Weights of a small segmentation model: held-out accuracy 87%.
Rows from block 4, named by matrix and row number. Rows with one number belong to one neuron. Each number is 500 + 50 x the weight over the matrix's rms, rounded and kept within 0 to 999. All counts start at 0. Numbers have three digits each.
# fc1: MLP up (model.blocks.4.mlp.fc1.weight, 1536x256), inputs 96-127
# fc2: MLP down (model.blocks.4.mlp.fc2.weight, 256x1536, transposed), outputs 96-127
fc1.1315:510489460516498504468502479516505450483463505486519546520472458503529513504508452484481510496474
fc1.1316:559500503528485481510556507534506404481491439549519478494496515452487491440524449531434518521457
fc1.1317:497511490480512485478502489495487504494492498491500496508508499507493515470508504485502498492494
fc1.1318:492454526519514520505513487521488459469499459467505499491511471518487504481514496499508495473477
fc1.1319:554476554465498559537516463542523504480452585591528493452538420422411491437474609555564451557495
fc1.1320:469544481429476530505511489492540476505531539484474523600549423530474575421551544413455493556458
fc1.1321:473578578444475530573461554550447500519424514486449502595519472493454461388446549560429526429501
fc1.1322:557485479490541397590480520440580540426566523517518519593466450569346529496464511498517415469534
fc1.1323:526591454528409484634515617434498479528475454533518554487504512561540451612557526528683585333586
fc1.1324:463435566566429410468566391559545436398481575478418482554594432478415532521495481523443494493473
fc1.1325:471486413501477429432430551507527503444500590399555474602517534453596514456481537493538494433480
fc1.1326:498516530595474473573584351381478581478612604533564422544323434428499452583397431520472373655400
fc1.1327:505498489493491512527502504496498515480507500511502505485499496490484512495501497478511497504496
fc1.1328:469522534501521479522487532475532566496523517486493496477407558467500535429471485538494510504500
fc1.1329:487545502528498490529484519497474520499477498506538495489503501500495510485489514487471520507507
fc1.1330:499487512503481491486553548502523506491489507499486471500514482510511509501504506488510493506468
fc1.1331:489454510508497465522554509515500492516505514508516508525514523508516483557500518497492465509523
fc1.1332:564582489562586539429579486529487671524518409500564567410493593461619417585418374431501543463498
fc1.1333:413468497510523566566499524447492625547461521549587401502566496476475499414410506418541480465490
fc1.1334:490476480514521486489510491505483489499488494527529491507490484543488513509487515495464503485485
fc1.1335:564607493478487552493598515568428441689519350441589750614578691443579535412474472421499546657559
fc1.1336:506497505513498503492482493498509501505503501483494499498487494473516497494499491506483503496491
fc1.1337:498499436500499453488539467497553430567415414456421369505392497535493547535437476557491560504473
fc1.1338:518505447535483501502497442509517488560477530517483492516536528528498504484482528481479509487464
fc1.1339:538531538524473452489471467544514532463498541560498557470517484509455514494462522503430510536505
fc1.1340:605577331432385457528568500421451477582576493432490536510480478527490466474571591487419469514435
fc1.1341:696422432492536484392568601555375479541615486639540607532376558507577496454466567581566479420655
fc1.1342:507537521477500516497459453501512523498463450497478566463485490524514481499497483545508468510502
fc1.1343:473401521530522524431533490470520569496516569514486472511503409453384538440561483530424505454533
fc1.1344:492499489489489472505502496472508512514482497525518461519487498480508499498496506497518495501479
fc1.1345:559513467472534471542531451473522497497544504489483524507581489503445513505496533512556493521569
fc1.1346:566511563516490346479434522495490366457516437324410564343466496596423538539343551515647533477580
fc1.1347:489374508531512526505511441419555575547410417434513509559422558467468498442470460461500605522553
fc1.1348:457418462455632485306441423479573422472408372508436488588438386498429486487490471568459532565501
fc1.1349:477524507470503568534500509594527528479511491471482532487483494521520480441521515501495519556458
fc1.1350:443490507504501496505502581499518500505529527496471526483520479536497495470550495512465481485503
fc1.1351:509498494506497492520503529504497486489495492488493511486488519537487508517496493490507491516488
fc1.1352:459483529464501457521483470525484462480421524475488530498492511457469558574481498505467496492484
fc1.1353:525432490480518524509490506495514506518484507526499510541477483485488501536517480578482483464564
fc1.1354:438497487537447512487502493538515519537544476505475499440448512516512541526544487515459504524518
fc1.1355:510459521469529510512498518465554502445535522523495499483467443451533554450454530449525438501464
fc1.1356:477472475425473477544540548547509495525472441462514502533495490508479487491471501513543516565479
fc1.1357:488494524521512518495524515507509457517489496490486469474503482485500486489521506497509520528485
fc1.1358:489511498495505497489495507495504497527508487501489512497501501495503504524497493501498499509498
fc1.1359:432507464542580495539532516542469468544562460551520495398408427446482509559536510479424436424522
fc1.1360:476479518554514544524381483550510471522530461644502440514432439524458426526464453476468529521593
fc1.1361:466481528527533447481543438593563512572369645458588486533511501505475490424529473484407402573450
fc1.1362:462377560465327521268452536509571508385506557483448503473358383538560465378397537393405572575524
fc1.1363:489458492469508448480513477549488465497512465483486483488478520490504473406557487414468452487406
fc1.1364:547607540505481535459492590540463557495538491444460484441467600430464500585483552449541425437431
fc1.1365:496505498510493501503508507505515508475500493496502498499500498502508502506496501486498517493485
fc1.1366:490585461500520550454507570506568614553316527567562556371555485452440438424297454498413393460664
fc1.1367:452470522508502456493556440548546490516545504513444499490491491474523478444463464498457545454511
fc1.1368:487490495523482439502534520529517466495541498476487493496482507530486547513495449535542511525490
fc1.1369:574473567503510465560513583489528531486515488505523527397557533499493507482541520520514586412453
fc1.1370:544480446503536498429490385367528443526525497475564500610495466559520492454489496540555527494488
fc1.1371:491481481533472503515522504499507485490495531476520528500499495457492491531503495505521518497502
fc1.1372:469523544504507473493457501461493559495504506502478468537453475473467512541512493522520498486493
fc1.1373:489504501482505523508471515453516545518508475495489480487537483498503513515507541509474501528530
fc1.1374:493505497464561469474433516472512430540378477487436515508456510555493497468455570479415528537464
fc1.1375:519505493497491523557448504433521501512489480542538546475506517510497467500533501485461457534491
fc1.1376:347437573565525464519336431610477552413433468560442473510409487588515408576474548587452482433518
fc1.1377:520491464512500441569472547471440491481493544491455489459471444501541508562501532488452407452438
fc1.1378:514484535529554525500479447524485522447508493509454462463463470560545458550528612542402445466457
fc1.1379:497442562529529509530471527465429497470461465446516588495483516481510522449492462523452438546531
fc1.1380:424525476503482475471471511509485541449476495470516491506504490503487511506522480483451498504500
fc1.1381:503415511454524557547459540463459496428463453470494493492501458438478514429453518459488480507588
fc1.1382:456498586508487574481530429409557473501468412562547526494544415457477560529444464510461477490548
fc1.1383:505542465484433519465432518520459472560435542499526465480505571519515527486536492531476505507481
fc1.1384:474555422512579480482502532569633414494550542458472671397559425554365456541401585517472600569445
fc1.1385:527432472531530353468500475396584714470510333550343596425389373532529556494326457535506497509484
fc1.1386:448352490531470431434549577530538386467489510583431598491471302545496510495571468485561471493471
fc1.1387:503443459515457518497509465427522489511515516514543541512534514506505516489479464510539465529458
fc1.1388:559492527499528500459627520410523544480485527378600528514348562537549533557535491639385485451503
fc1.1389:435549492516513487519510493519484561507478470498527535465494490470509513423477484479552480564524
fc1.1390:479545501498503507503507447531514516488477503486516475533484532524487558545515450513477484491502
fc1.1391:418723386397374524505613542486546431399546523644672449598458322485357496570404592460408469440313
fc1.1392:579511532511515509546527483478478529520441462473484477497457462498472512503485530529454484493477
fc1.1393:524582450410448649541486479532576462536513595491527437501448457587543590561483534450570492372469
fc1.1394:506472536533516517504519499470520501489489494501495465502485495524485528522462494471487465488517
fc1.1395:558498487532537367553404438577494534524443386457583529527468537459536563509428491490419424549526
fc1.1396:457476531554548497460471453444465521489512489500517574506539572506492488548475540501477547540500
fc1.1397:482537468428532474470460463543537512451484504519501489457455433545517467534483512497540473604487
fc1.1398:519458548519513565478573532455471500486459509511521542510467573497515506505480470513493450444506
fc1.1399:508607526462479378634579509415424400570425476501558470583413403493475429508508494481495435615488
fc1.1400:516482529500466511435569506457551532516479483448431475520502464530499495455490568544467425597539
fc1.1401:498486495516508518499508506498500494514500503500496499502502498514491501507500502503512500503506
fc1.1402:551471450498478420549467502517563481563428476397511515586407488446448483514481513480506499616501
fc1.1403:441514472504505530546449563468560486536426424503470475531515472465496497512536503469423478519502
fc1.1404:519483513511410532565507532445481563467406483492510475484522546511506545397452503469536488432462
fc1.1405:493506489495507486502500503488500500499506506497490490483499510521498501491515519500489514502503
fc1.1406:484474520468628611498619419610541526522433521681524491508426547434625485457528481437500522424464
fc1.1407:520493433470490518526498482488437500524476489502499499478508529523524549549472500520529516476557
fc1.1408:498491543498458516476541496511492479514476500526464513476488497486523495488493495541465468479471
fc1.1409:562466517514462522567632467475486526513443468476429504578505589555400470508376488557417495430521
fc1.1410:486474541568458482514531519553424498505473481538498443519435496533427481499593443501503508458550
fc1.1411:561495518507545614438505484533520472559534466451461542513484528473458446479488513472517575460514
fc1.1412:505548519439520575452450450545526460463470548562543474537527490504446471524458532582431565444354
fc1.1413:442442536495426548539447433515602569540512539498669478521434497458488504525448489535497442381455
fc1.1414:484454433487561566558602562521535550502530505507542545499529535481381430498434533547513418466529
fc1.1415:508481472516479491507482512478523490489464463462488463517506447506504535489492472502468487454476
fc1.1416:509493499505484484504507476510506489486481510505518501510488514483471506492505492513496497489489
fc1.1417:499516506481501523498521491496508496497502499506492505494477511493532493512475507484512495528486
fc1.1418:501509488510492509502503508506518497502487508494510492495502513499505504510502487509487493510495
fc1.1419:521540506481516523518485486525440447482457458471527565519497486495477485525501539542520526480509
fc1.1420:509522494498496494506492497509489506488491501493506504507491500504489514502499499501502494487488
fc1.1421:574542663506542446539547384472484543506461438387578412517440545452580527430513519523432497541580
fc1.1422:487557534493520455440544524450564468513439509469547489502520526512486536548527507525498517537569
fc1.1423:442588514489564484628466416486288537424569608488653477591383573590507451642461525514517549596426
fc1.1424:425471505521487500516477486504527506484504499487508518517508474446495531490523513487549485467497
fc1.1425:529551498499493550532563501461534549454473558448445536485528527526410520523468468466443549535510
fc1.1426:449504577451508520514744510505507494548488503604454431548457523442480502524462572447612603462488
fc1.1427:524428503570435585514523550554595493465496506528372494514553463440467529525535516394512531482430
fc1.1428:560581380473569497536588453603466542503517478483639360521580519519341517473438441608557481605552
fc1.1429:501631427453355597494539575711493582247397438386577301368520616512521405484528443472494468476485
fc1.1430:513491523500498513487502519495497486507480536491496516489498512471467496519483488512498475484504
fc1.1431:565372438521452649527670508562480371467524424429497347385484436512445699434401501544509542452487
fc1.1432:501492475503513495537510457502569484472471509584482450473507534491517500505490530478509472511535
fc1.1433:443495471508574538507507502527505552519524562488435539460528502465457539475420484527502503542507
fc1.1434:518519481445489510525486470519518472527488508559488555517491540585465485476524451472507568505513
fc1.1435:580611518463400500569674543467555529534505547413637567477470548425409476483370511540475667475470
fc1.1436:477519498478560476541492480538502509504512527487495522530480489564504514515534548542507449518464
fc1.1437:553453547493483497461492457443496566450452466510538440529560513501531512574606512504565459473507
fc1.1438:429469527519515490507495549453484476549470506479465450515517469483502514456522531491513480516441
fc1.1439:545552509553471444485458449556471529485479404456445529594514486514431502429444501570410498483551
fc1.1440:611548505525553538503517549454553490465579417488496540590548522472429464414469566500470509448465
fc1.1441:527530471483552535575494550471490464486483571549499496506474485531566444489465455429506516515456
fc1.1442:451421547501459407517505536511465506434443443525539501489485425516534467499512560545509458474446
fc1.1443:477437544520526531526531551453499476469501502514477388472509453433475486565549538454577480533447
fc1.1444:495402509511464483501561474486483474482487468476537518532441512457448590512447439422544446405503
fc1.1445:483516514503512478497494513515511471490496490507492491503497489497495507509516509522528503484511
fc1.1446:471513447537528532476518481505476482542519473528479464517560411490548505531511483507562491530469
fc1.1447:536512546498486532441630498527442513440483595583575555451499512519487456532449580513489514451499
fc1.1448:383454448568548491445494460389591467491523338529507454455476536533488559435466505560531497485560
fc1.1449:475467482447520458528444510464474564551532492509403514505465454511428513477438463573493587563409
fc1.1450:489532475510533488500459544529474483526468488509522499485451466532524518554525506511454492550511
fc1.1451:501512556516495541492469514485455511486473491506496476433477532472416480478460528563500537475558
fc1.1452:519494472515464475507543495473533515506499506538446524501501510449477498496489523465518426475537
fc1.1453:446543449495277508487516384513519574475369641571475551510477441355462549429507550396629600405523
fc1.1454:446506417442569440507491521686339454626489566454507469464621615534604524551391480480466622514471
fc1.1455:487500553525497492514508582432432527497343450512436500479570506499496535628488529502535489528461
fc1.1456:523464478471524497483494456496486471488522504479510468481533450525477544518433529478497470458467
fc1.1457:485506515552485537441468511536526548522411422549517587500473491523429514467484492516448540545544
fc1.1458:433501452437522445449470526533494477548539532459523508523472457513494510505549514572501471459477
fc1.1459:488522486504499429506515514460536521478552518510519459520492500478518512478557467461470488480507
fc1.1460:496408538568501491445478440552533466538550490421523593565472514532440557484539553544584514495513
fc1.1461:477443467651453419496485386500529507452370398588527514433554462503470460607560441543353457540442
fc1.1462:535486467508578541518488432451469579411532460486502494481519655506576509516518566511478552535496
fc1.1463:421466509484556474476501491472479471463472471517509467514445559507515461474524485542526513480500
fc1.1464:539447507511495435573493606575422482569350352582524428438537491547522422602600553598499489448501
fc1.1465:463515495468508525492515496532530513501505547517498551513504440490481478510541526539433487475510
fc1.1466:500511519429565512467543474435497460448426473483562518439456459467474496517650463424697345581508
fc1.1467:433525596393535450547449648419514656641447455476483529548591530528478486622430457491498484477559
fc1.1468:525570537465489483443472602507492434483509430500540497448539425537512463562483494491495491494444
fc1.1469:568521407595543490436414445479496443522465477459469598498480512489435550485464581536559486411547
fc1.1470:437416548483453438492452472518549374457520434443590455537487470478449423651497438567434517630525
fc1.1471:485518517427552553386436452518521540487521538427416497492471578476517479475498525478504447505459
fc1.1472:442568383572472543515446417389536575425503372527400388558505469472380518508555514442570443380397
fc1.1473:663462324473406426563505577402475388479601322521500613389545440375449531718490642575571484490675
fc1.1474:509502507511505497497514497502502506497510514505506511497505506511493499504502500500497515492484
fc1.1475:451509553539451528439417572534604573545510452442473521509537496540518400467557449473556488483493
fc1.1476:522464479504479546482510444514522609459503514464609519489548501559387528525484509448462583447566
fc1.1477:520538541479505477493484572491482460454530570525468501529553511561550584426583462492465493530495
fc1.1478:550456453519511589467493457586458497567363471441584538416392433463474590573434464541572485549502
fc1.1479:425571491447534496556418605584544500448474574438503430448476482567559534401472547484510442594517
fc1.1480:540447469536524584539488471550464568472505513502576578596507448533520494449419475503579449385489
fc1.1481:507468585484437547573554575537496552380513462486580536376509564454472577579527428509572488605444
fc1.1482:513538532460513500488522503441512485467482508510489519534513497494498519491526507525442492479493
fc1.1483:575551449442566562411472536537463498471362575450483547535441488573424569580482479531549467536556
fc1.1484:446591427481519525548500563409545519502524518441446479398468398505519522453487514514479504513528
fc1.1485:479470508486494482480455509488491514470509524520492523461517517521500530466544496521537490509525
fc2.1315:539497529468495503567457489516496475507476475526538456458540552482457538439502513523516531483530
fc2.1316:466530497511488522541492518487577518428559546430498543459464641487513496533477524572448573476446
fc2.1317:486515514505497495496493514495492495462510499509511509481488504506498481496507510513521492498510
fc2.1318:472493488473475483520483456482520490504499471470515504489487488514517517471554548518519523528515
fc2.1319:424517626523503424576499501338600548514487558444479558469540421514399667503459478473512461593564
fc2.1320:510513494540555470453515541486507517494488491538470496503433451475475467564509472520518551522475
fc2.1321:440496432507492439436437444510509501551502443541538619471527511455549505510428431498514543444597
fc2.1322:594527406414456588479567543381385597399481497515495372468585535458537401560499521364523592519480
fc2.1323:528510472498536490503521425493410527432542448474503535631521514540385476577537386515464582564565
fc2.1324:424517524579561484393482480490546593537573566519528466526408562476575465487550441569405546504527
fc2.1325:422400508581474501543500476518482428462524451503540417501386472525586491611466413580482524399482
fc2.1326:434531431406539500506513637472551500556356450580510422294571448453497536467651581465483561434330
fc2.1327:475492504509490522491497488503506495495502494493484497500493510513484503493489503499489503494512
fc2.1328:526478500501481459451542452529513496552544427459476544474542518544525412539486443525483437523440
fc2.1329:503480499487522441473506537501498487494489457487450529528488464526539482489512477508531496498465
fc2.1330:499497491474488488501506518506513482477499491512481504498496492489476501495514489493475489507498
fc2.1331:488496528478514479486499495501533541520511451510465487534504472494475468509541487485501500503485
fc2.1332:526497512532462425402548345552533477479582464443488542512506556476429473534560484549414378433572
fc2.1333:441542469474569447568453556480562523550437482571425468519479482538569438546498556504479439424461
fc2.1334:474484493498493472487497506520466514486524483487491489508502527497527495519489497484511484509499
fc2.1335:495508442538535460357521516715316479524402562595525644404426483492488714512483458650427482494517
fc2.1336:497501499503500505493487506509482497499518489495498507500500504502493490499515506513512495490478
fc2.1337:510526408402573470492375558533433477427414575447522550559494497487407572462498498542507521500546
fc2.1338:525463531523508464523510532499504483463562503490488491536510499537528481549439468502505511552483
fc2.1339:514451426448510554459477490493491540511505547503533477467540498606511467576502453469366553545519
fc2.1340:445571455513546476442562477517469485571408480566560436477404487487506531497570512494555500548512
fc2.1341:310558397729483431376398660460611407509470544482455454645560502417420480482603419451422499573535
fc2.1342:467490417486545492469512490468532502491471483581474494500520479531452499489493510540447494504501
fc2.1343:518607409448455539517486488536468522430391500563458527422504457546546541477515562484576527538416
fc2.1344:492498517515486510500494514477510478516501487519535487510473515490496476487522516479506525508512
fc2.1345:578461426496516524483527530491550574484497490496482503557460509509603480431538494471477486465509
fc2.1346:562598423617423533588419478543480435471453488709504497654454519449492465468608520540691572497522
fc2.1347:554558495546481484523542505537448478442603502361540511449481446561516460584477561406520515546532
fc2.1348:383542561489560485555506578560475368362487567506450466471552500416573492506426545511479576377607
fc2.1349:506527384546558519541464500508457481550458465473473505504542478478524479506498517528502460475546
fc2.1350:476524498476498464560552541503498481495483511529534518485470529506522494474451489525438509509544
fc2.1351:506499513516500488493503492494505487515508496489509508513506513501490525498500483490522504488489
fc2.1352:501475541503507443561462492545520491516519511526525476482539510519487561492494502485475514494450
fc2.1353:520530484491516469486455486495523516537509560512490498446498536468510468516468525484532494491514
fc2.1354:508504489480510463485518502472538504472469525497482531549534430481451462494513489479474495475503
fc2.1355:414514506476546518465539530552503448511488486481443562491549545489476477531443476459503503574499
fc2.1356:459493506500504584449528469459484511444511537481473558467555506500499497519517468546494532474500
fc2.1357:487498528477475508514520518494507514526505515492527519505487496527509511496471515498529524463481
fc2.1358:483509492516495486491483498500487503493508494502497485490483488517497497465498489502516500498506
fc2.1359:397518566631525503400435495359434451556435411489458470464492530556498596430399437528489527535505
fc2.1360:475550465493459443568510523494441565513441541452530407510543512332538473401629533538536496585470
fc2.1361:439493641598523535567483508524522516446564464577484520596517451427543493505499494590505356399540
fc2.1362:486625468452469523575557375574555524425626495435511386574479689446491327586518484552465516510467
fc2.1363:487534486463566445543491442479503507443469470494511478462530481502505504560523561539495535585528
fc2.1364:401358517520485516429550430521468528585440400607511541573509504593403445454319298540667521410472
fc2.1365:487496497511495495484502493500497491503501498503497488497495504513504486502505495495501505518499
fc2.1366:584386537352483490491470505556441387405571521528461490511466497533421591572419542501415502400462
fc2.1367:514480563505473516493551505518541471478502494464579537478510544484494553487444521496530537508516
fc2.1368:517527560503529464506486503474461510547448481514539467503493482461515456474476532510499516538470
fc2.1369:507539430523481526488556520450434506398498466530523468555422522446560471526548508509518543512477
fc2.1370:514488580522568501537499444527529433344448486538383592607445585533494533394447650507576459597517
fc2.1371:550530514476490497509472493496545524511517525519483481532480509496490542503452461489484480511512
fc2.1372:529497478492504495512540504504477541529493533470542525473537560488503489466473479460478516470442
fc2.1373:501512496499477469499520500476505479469513498480486484463527493522518452527502527488508478508483
fc2.1374:519500512532446488465478522521537546477587568544544422455497556549482541524508444554541549472520
fc2.1375:500470500502535485515483463526500487531508489500502470532482565511466504474492480518526500480472
fc2.1376:515546411503509423473569594492547482637510354501481573655580479565519579470570687570575507520397
fc2.1377:495497540478472501518477529515514455497485460471443543560474543435428480517580520499489442535503
fc2.1378:548519484479424466574561557514461482510460515494456504404495574470397461419519471486519381528416
fc2.1379:457510543430452492506484499562500532549507508478500459480506573447431521559643532482496508442436
fc2.1380:484513494516493496542501487517468457481512475510475510517505482495545534498471520478544504489509
fc2.1381:471505462481502588458459491469544457454469417414484426440501550520496492591504463507424518499437
fc2.1382:488476486571449572502506530499450496526511541499520512392511462531475431558451547484454495532558
fc2.1383:480518488504509474479521516502469505488491551500452500522460538487488484504507545486544502493571
fc2.1384:607457469596481556487542423447520580563519448497478478522502569419489431411497442558454490580443
fc2.1385:473515517494558559472413546459611488340620518535445548467549465530462551435627585410445513466488
fc2.1386:572529603441583510498650473648446493345543406520477568397583632520605404474392474511541521540535
fc2.1387:480566542419572499579462492530573534530497516488504442515516521503531511441556542483529523496477
fc2.1388:403519511472510517460580531570452611526558499524476542579573511482527453543624542368503444495484
fc2.1389:495472440494494500533455521505436521515515523550502501495519541499490487545488518501441529472460
fc2.1390:519478468472528488484490462461558498564534476477532495490491489485527474451503485471483520457482
fc2.1391:568547650538512493457539424410629698433470513416490448582444393506582482501509515517464450465378
fc2.1392:402458441497476490505497521501550481480481523490501479458498532513434533515475511486447519484516
fc2.1393:581470530516512508480420500464474512519494453521584555537514475463496358507543609514380523514460
fc2.1394:509499464473518463506501503518505503490504534480434493518537558515496469498516501518533575523468
fc2.1395:553503480464445593580522549530494513480550559431544498528472478548435529440439464552504449512476
fc2.1396:506485511524447482531506489527517462448511450412497500529479514494496549434520500500527548505490
fc2.1397:503527526525535548559442565504516513468457466483595503400577497452464506515441418452527458533529
fc2.1398:485491488470497555493529466433560484496543536467449528470506509476478496515561519490473513478484
fc2.1399:553473470459564521506523534560513642657541587403404447516560707508492455425496464477595502355660
fc2.1400:441484542465561440448523520471543533548465446550552506446470499584560542466522482442496635492517
fc2.1401:488492505498497513491503510489495511496504498519502511490506499522510494494495508501489512514491
fc2.1402:485540616502529521468507386561349376413525457498575529468349564460517479533573550412421493580404
fc2.1403:489484496605505500518443582398520470512554469426563452562499572460478506520516520505490501548553
fc2.1404:468487503512570470518529485503521512499494498465492446560520574450528491545566455473557548480577
fc2.1405:497506516518509518487495498504500493477509492514493503498494499501500499498468490490505501509490
fc2.1406:569507474494466524602607552495452478544466470459470524541449452485576534533416513603530451478415
fc2.1407:550498479438422503530437589450531461502454521524517472421500498471487603499476559485483463475523
fc2.1408:536513463470504479466407496482497479501522542481528475492525569491526520575497547501516517517513
fc2.1409:532537578478516490439502551466507515482679571468503516441515370547533524539523530438469420495513
fc2.1410:551542504449493476499492582486471493540508499461475421514515524407534578486464557539570507542551
fc2.1411:447594527506421565549378583486548552553495487442536506504461521495465521558530600466439546541411
fc2.1412:624457579589441462483539511548447579499528607412485440539493500464552524589475544522501520622535
fc2.1413:576429358569400440404435440438558484379486356508378492582488355565483483467423526468612467535560
fc2.1414:493532445499490518465475426510501542462471468517541529549494474468580489509473454482522473554465
fc2.1415:519483495514492492507475469525475462548531486488474524520487512471505500523488516486539497541481
fc2.1416:489517482512487501508526525510506521494464505494514489484514504495497495503502494487483499495482
fc2.1417:503498504508493524506496507491498510520498509533475497490485490491492486483517488485506504505536
fc2.1418:479510513517503506482506487499500499499489487495483491485485510510506487487504505486501503505496
fc2.1419:372481438551538574451503593502531497458511426460491564512562512455448513547589543537587428551468
fc2.1420:497497506497503510500496492503497506508516487502496499490499504498490482504495503506504496510499
fc2.1421:473428477595394562474576412377528600469555497553455523488440491539547429427414536530512543482434
fc2.1422:487458520508488512513514485513531491447474508472514483531508543470521471490518474506529474510440
fc2.1423:513486584697595386295492497473473616553503477501462525515624525385548485417468689637498483616444
fc2.1424:484512515514491483479476487500523493535461489500513516516501510550497481512521521462461500519513
fc2.1425:583504484542528440456481487510488537469578480502464442485543448448460510530508494515466471591572
fc2.1426:538428577441433553537499396392519533433598466432586532493434429391391589548536446510534511442429
fc2.1427:553524434558507513471545551448386462581516567387491444422510551515505639388489532582453564541474
fc2.1428:483397406576387440564537465457460588444604429449446503199499551542487670431553548370569566611477
fc2.1429:504419450605654508450530500530429565480464641565464426565556650435454444507466414522485545486433
fc2.1430:475508511532527522484486476524474445509481495512503501519513494521510525530519506503501493518510
fc2.1431:503609442478519488453438464406595596603377580375503423783754579415349518341315515344513529289399
fc2.1432:521550525482481539460491474501517504554499547514541475492506489499470501482501476441523461557469
fc2.1433:511496516483475476473552457493499497479450501485537492593532532407397498509486517449486523452557
fc2.1434:502545485612474521489524473463538492423471465478506448457521501467480540527513575483473505524498
fc2.1435:554547514567462478410494581527389533464488372434525516492420427449545427441560537492471431483536
fc2.1436:476514464506507488481486439487479459504461474518371555495509541522503550454515489487400504454515
fc2.1437:496562487572468453441533508585566461520567464482509522500509424499449549536467509511447506563446
fc2.1438:492531512531511443526515480487502543460472491520494482533502532519496495498487499484533474494562
fc2.1439:454453447458452447531495535493516470470467517481494600545549493455473475443464488441481538455521
fc2.1440:482430462553458471481476525499479489631571516504490400462468445493498560566471508487442505484488
fc2.1441:546472528516470488519497509501489534564490420448534498455519503519536538526474513531525488487518
fc2.1442:518517514503514528451541522471470427617569467521485561533509566486467498540505644501461486423541
fc2.1443:529547537495471525400473506501507474485550595475525595460510513439451497553479498515514538589493
fc2.1444:514455541476474463558494516517479511470547480472467571565547476508556538505539544452533539506463
fc2.1445:491498507488503518511487515511493501520495474500505513512496519501505483518514517472515481511502
fc2.1446:559479498442445503454513546479534505491473513491493488526515542489497468468542469477482500505502
fc2.1447:476544564568518490494573612543437495433525406572509390534430478513475469447514549505556500470488
fc2.1448:496499533582451580445464520461415467528531520387410423612437358469434511451536507531500550458454
fc2.1449:499480394493416459438583483563463446380522620416404431465428594641515507409551508550515507452499
fc2.1450:541523531489484473498496554443490505478541506448511498528546507479480532481544524504483526472548
fc2.1451:518472496542480474502495532501495495480526455473559503556489444498528532540470492502521441525445
fc2.1452:470465499530513428544424499499482478462516520469532472571467457498473563498458520481497491513479
fc2.1453:432586569469467496486426591501546622423373510527520549523381500599554541408534411468387475574611
fc2.1454:409475500427393508610474405414506438411404458544528667504455512414479470533468476588522512533413
fc2.1455:427485447418456451489410479519502512561562508496552529505387495559421482586482485499612498555437
fc2.1456:512521498555471449506525547503485513533464477554510565553503465461546504494429553520598561520490
fc2.1457:489500534505487426524504562500443469567535548502554458540579485469465495431469584452460449405466
fc2.1458:548570545575448540490474478517501481473426569471587536482595560444562532491386487531469525524626
fc2.1459:523537473521481538508516493510457498500489527503525516505487481473480505547566526485495493494568
fc2.1460:487525516498531456468515498468486526414497465500515440524550479461519529473508492513536538467497
fc2.1461:598576404472531555530562414532474657590724634564477471384396591456556526437561544552355490450495
fc2.1462:545478504501372482600531553474522520465437559600463495525531447492421423512511417520385505461471
fc2.1463:458497483528466576504540493529431523478540555426521494502485492474513468533507558500486518543474
fc2.1464:471482320438455520456477550430567440426370512497537537414437509438572389443453595544488459340546
fc2.1465:566491468504506540469511500511502448509534470503518456408498521526521503505488476478476502482504
fc2.1466:666566483473676553616567450535454603596426507611578520516451388387460489476406650454481452614436
fc2.1467:488500432538464456452570428387585522537557474493464560492548465528507600439478468546552517651511
fc2.1468:480467501510498537545605485514513579443412512475513502466386484550537490565470566500616597577519
fc2.1469:509443643506540556468494442429499497552460525448638523498544430530629549448462476413534475486469
fc2.1470:528462416428539502533382443584488625543505541439494435456520484598549553468453520473518454404413
fc2.1471:496511413558510496564534449466460477577481396466506551515480512544468519500568553566545481558545
fc2.1472:528428480555492483482548471463625488572437545569535439568477503376399544442448496495419468523385
fc2.1473:387607619376439538428487369468567602571584535486594518577594449449524370407495471538409527501596
fc2.1474:504492493495511525482499496496514506513507494511504507503488497502501511486481503524500509491502
fc2.1475:584515565503556579437483437445503404487503532536491467467505479409529491516399574509406460473503
fc2.1476:538462435485443516502575526522406550452461436442498496511433436470503524502554499561648492415489
fc2.1477:466508502568572460526488481602501455455457413526453536463474469545519502556468512431531453409493
fc2.1478:441574459528481532541414531385571507460517520511388430527553457538508395618362523490525590580527
fc2.1479:344404654433425451494537584533652537470475539436520533425425529427489590505484500519545463511478
fc2.1480:431500480502526440573464572531487458393496462551517548499418602581467531474497493542377560501380
fc2.1481:587523610480600558493475557538494492483490435567540504572398506511513586537388437545484532449532
fc2.1482:528487502495500510450487491556483513485475473469490487475489517522474493499494513491467499551540
fc2.1483:458415451510511481517568430600538529450608474466542501519571507511587376587523474377419500520515
fc2.1484:469449499464562614524414463471514507463442500486504536499627505506464493497529595480483438517528
fc2.1485:508494492513471508510496507509513494491464507521485494477484506469472545491516518487474498526508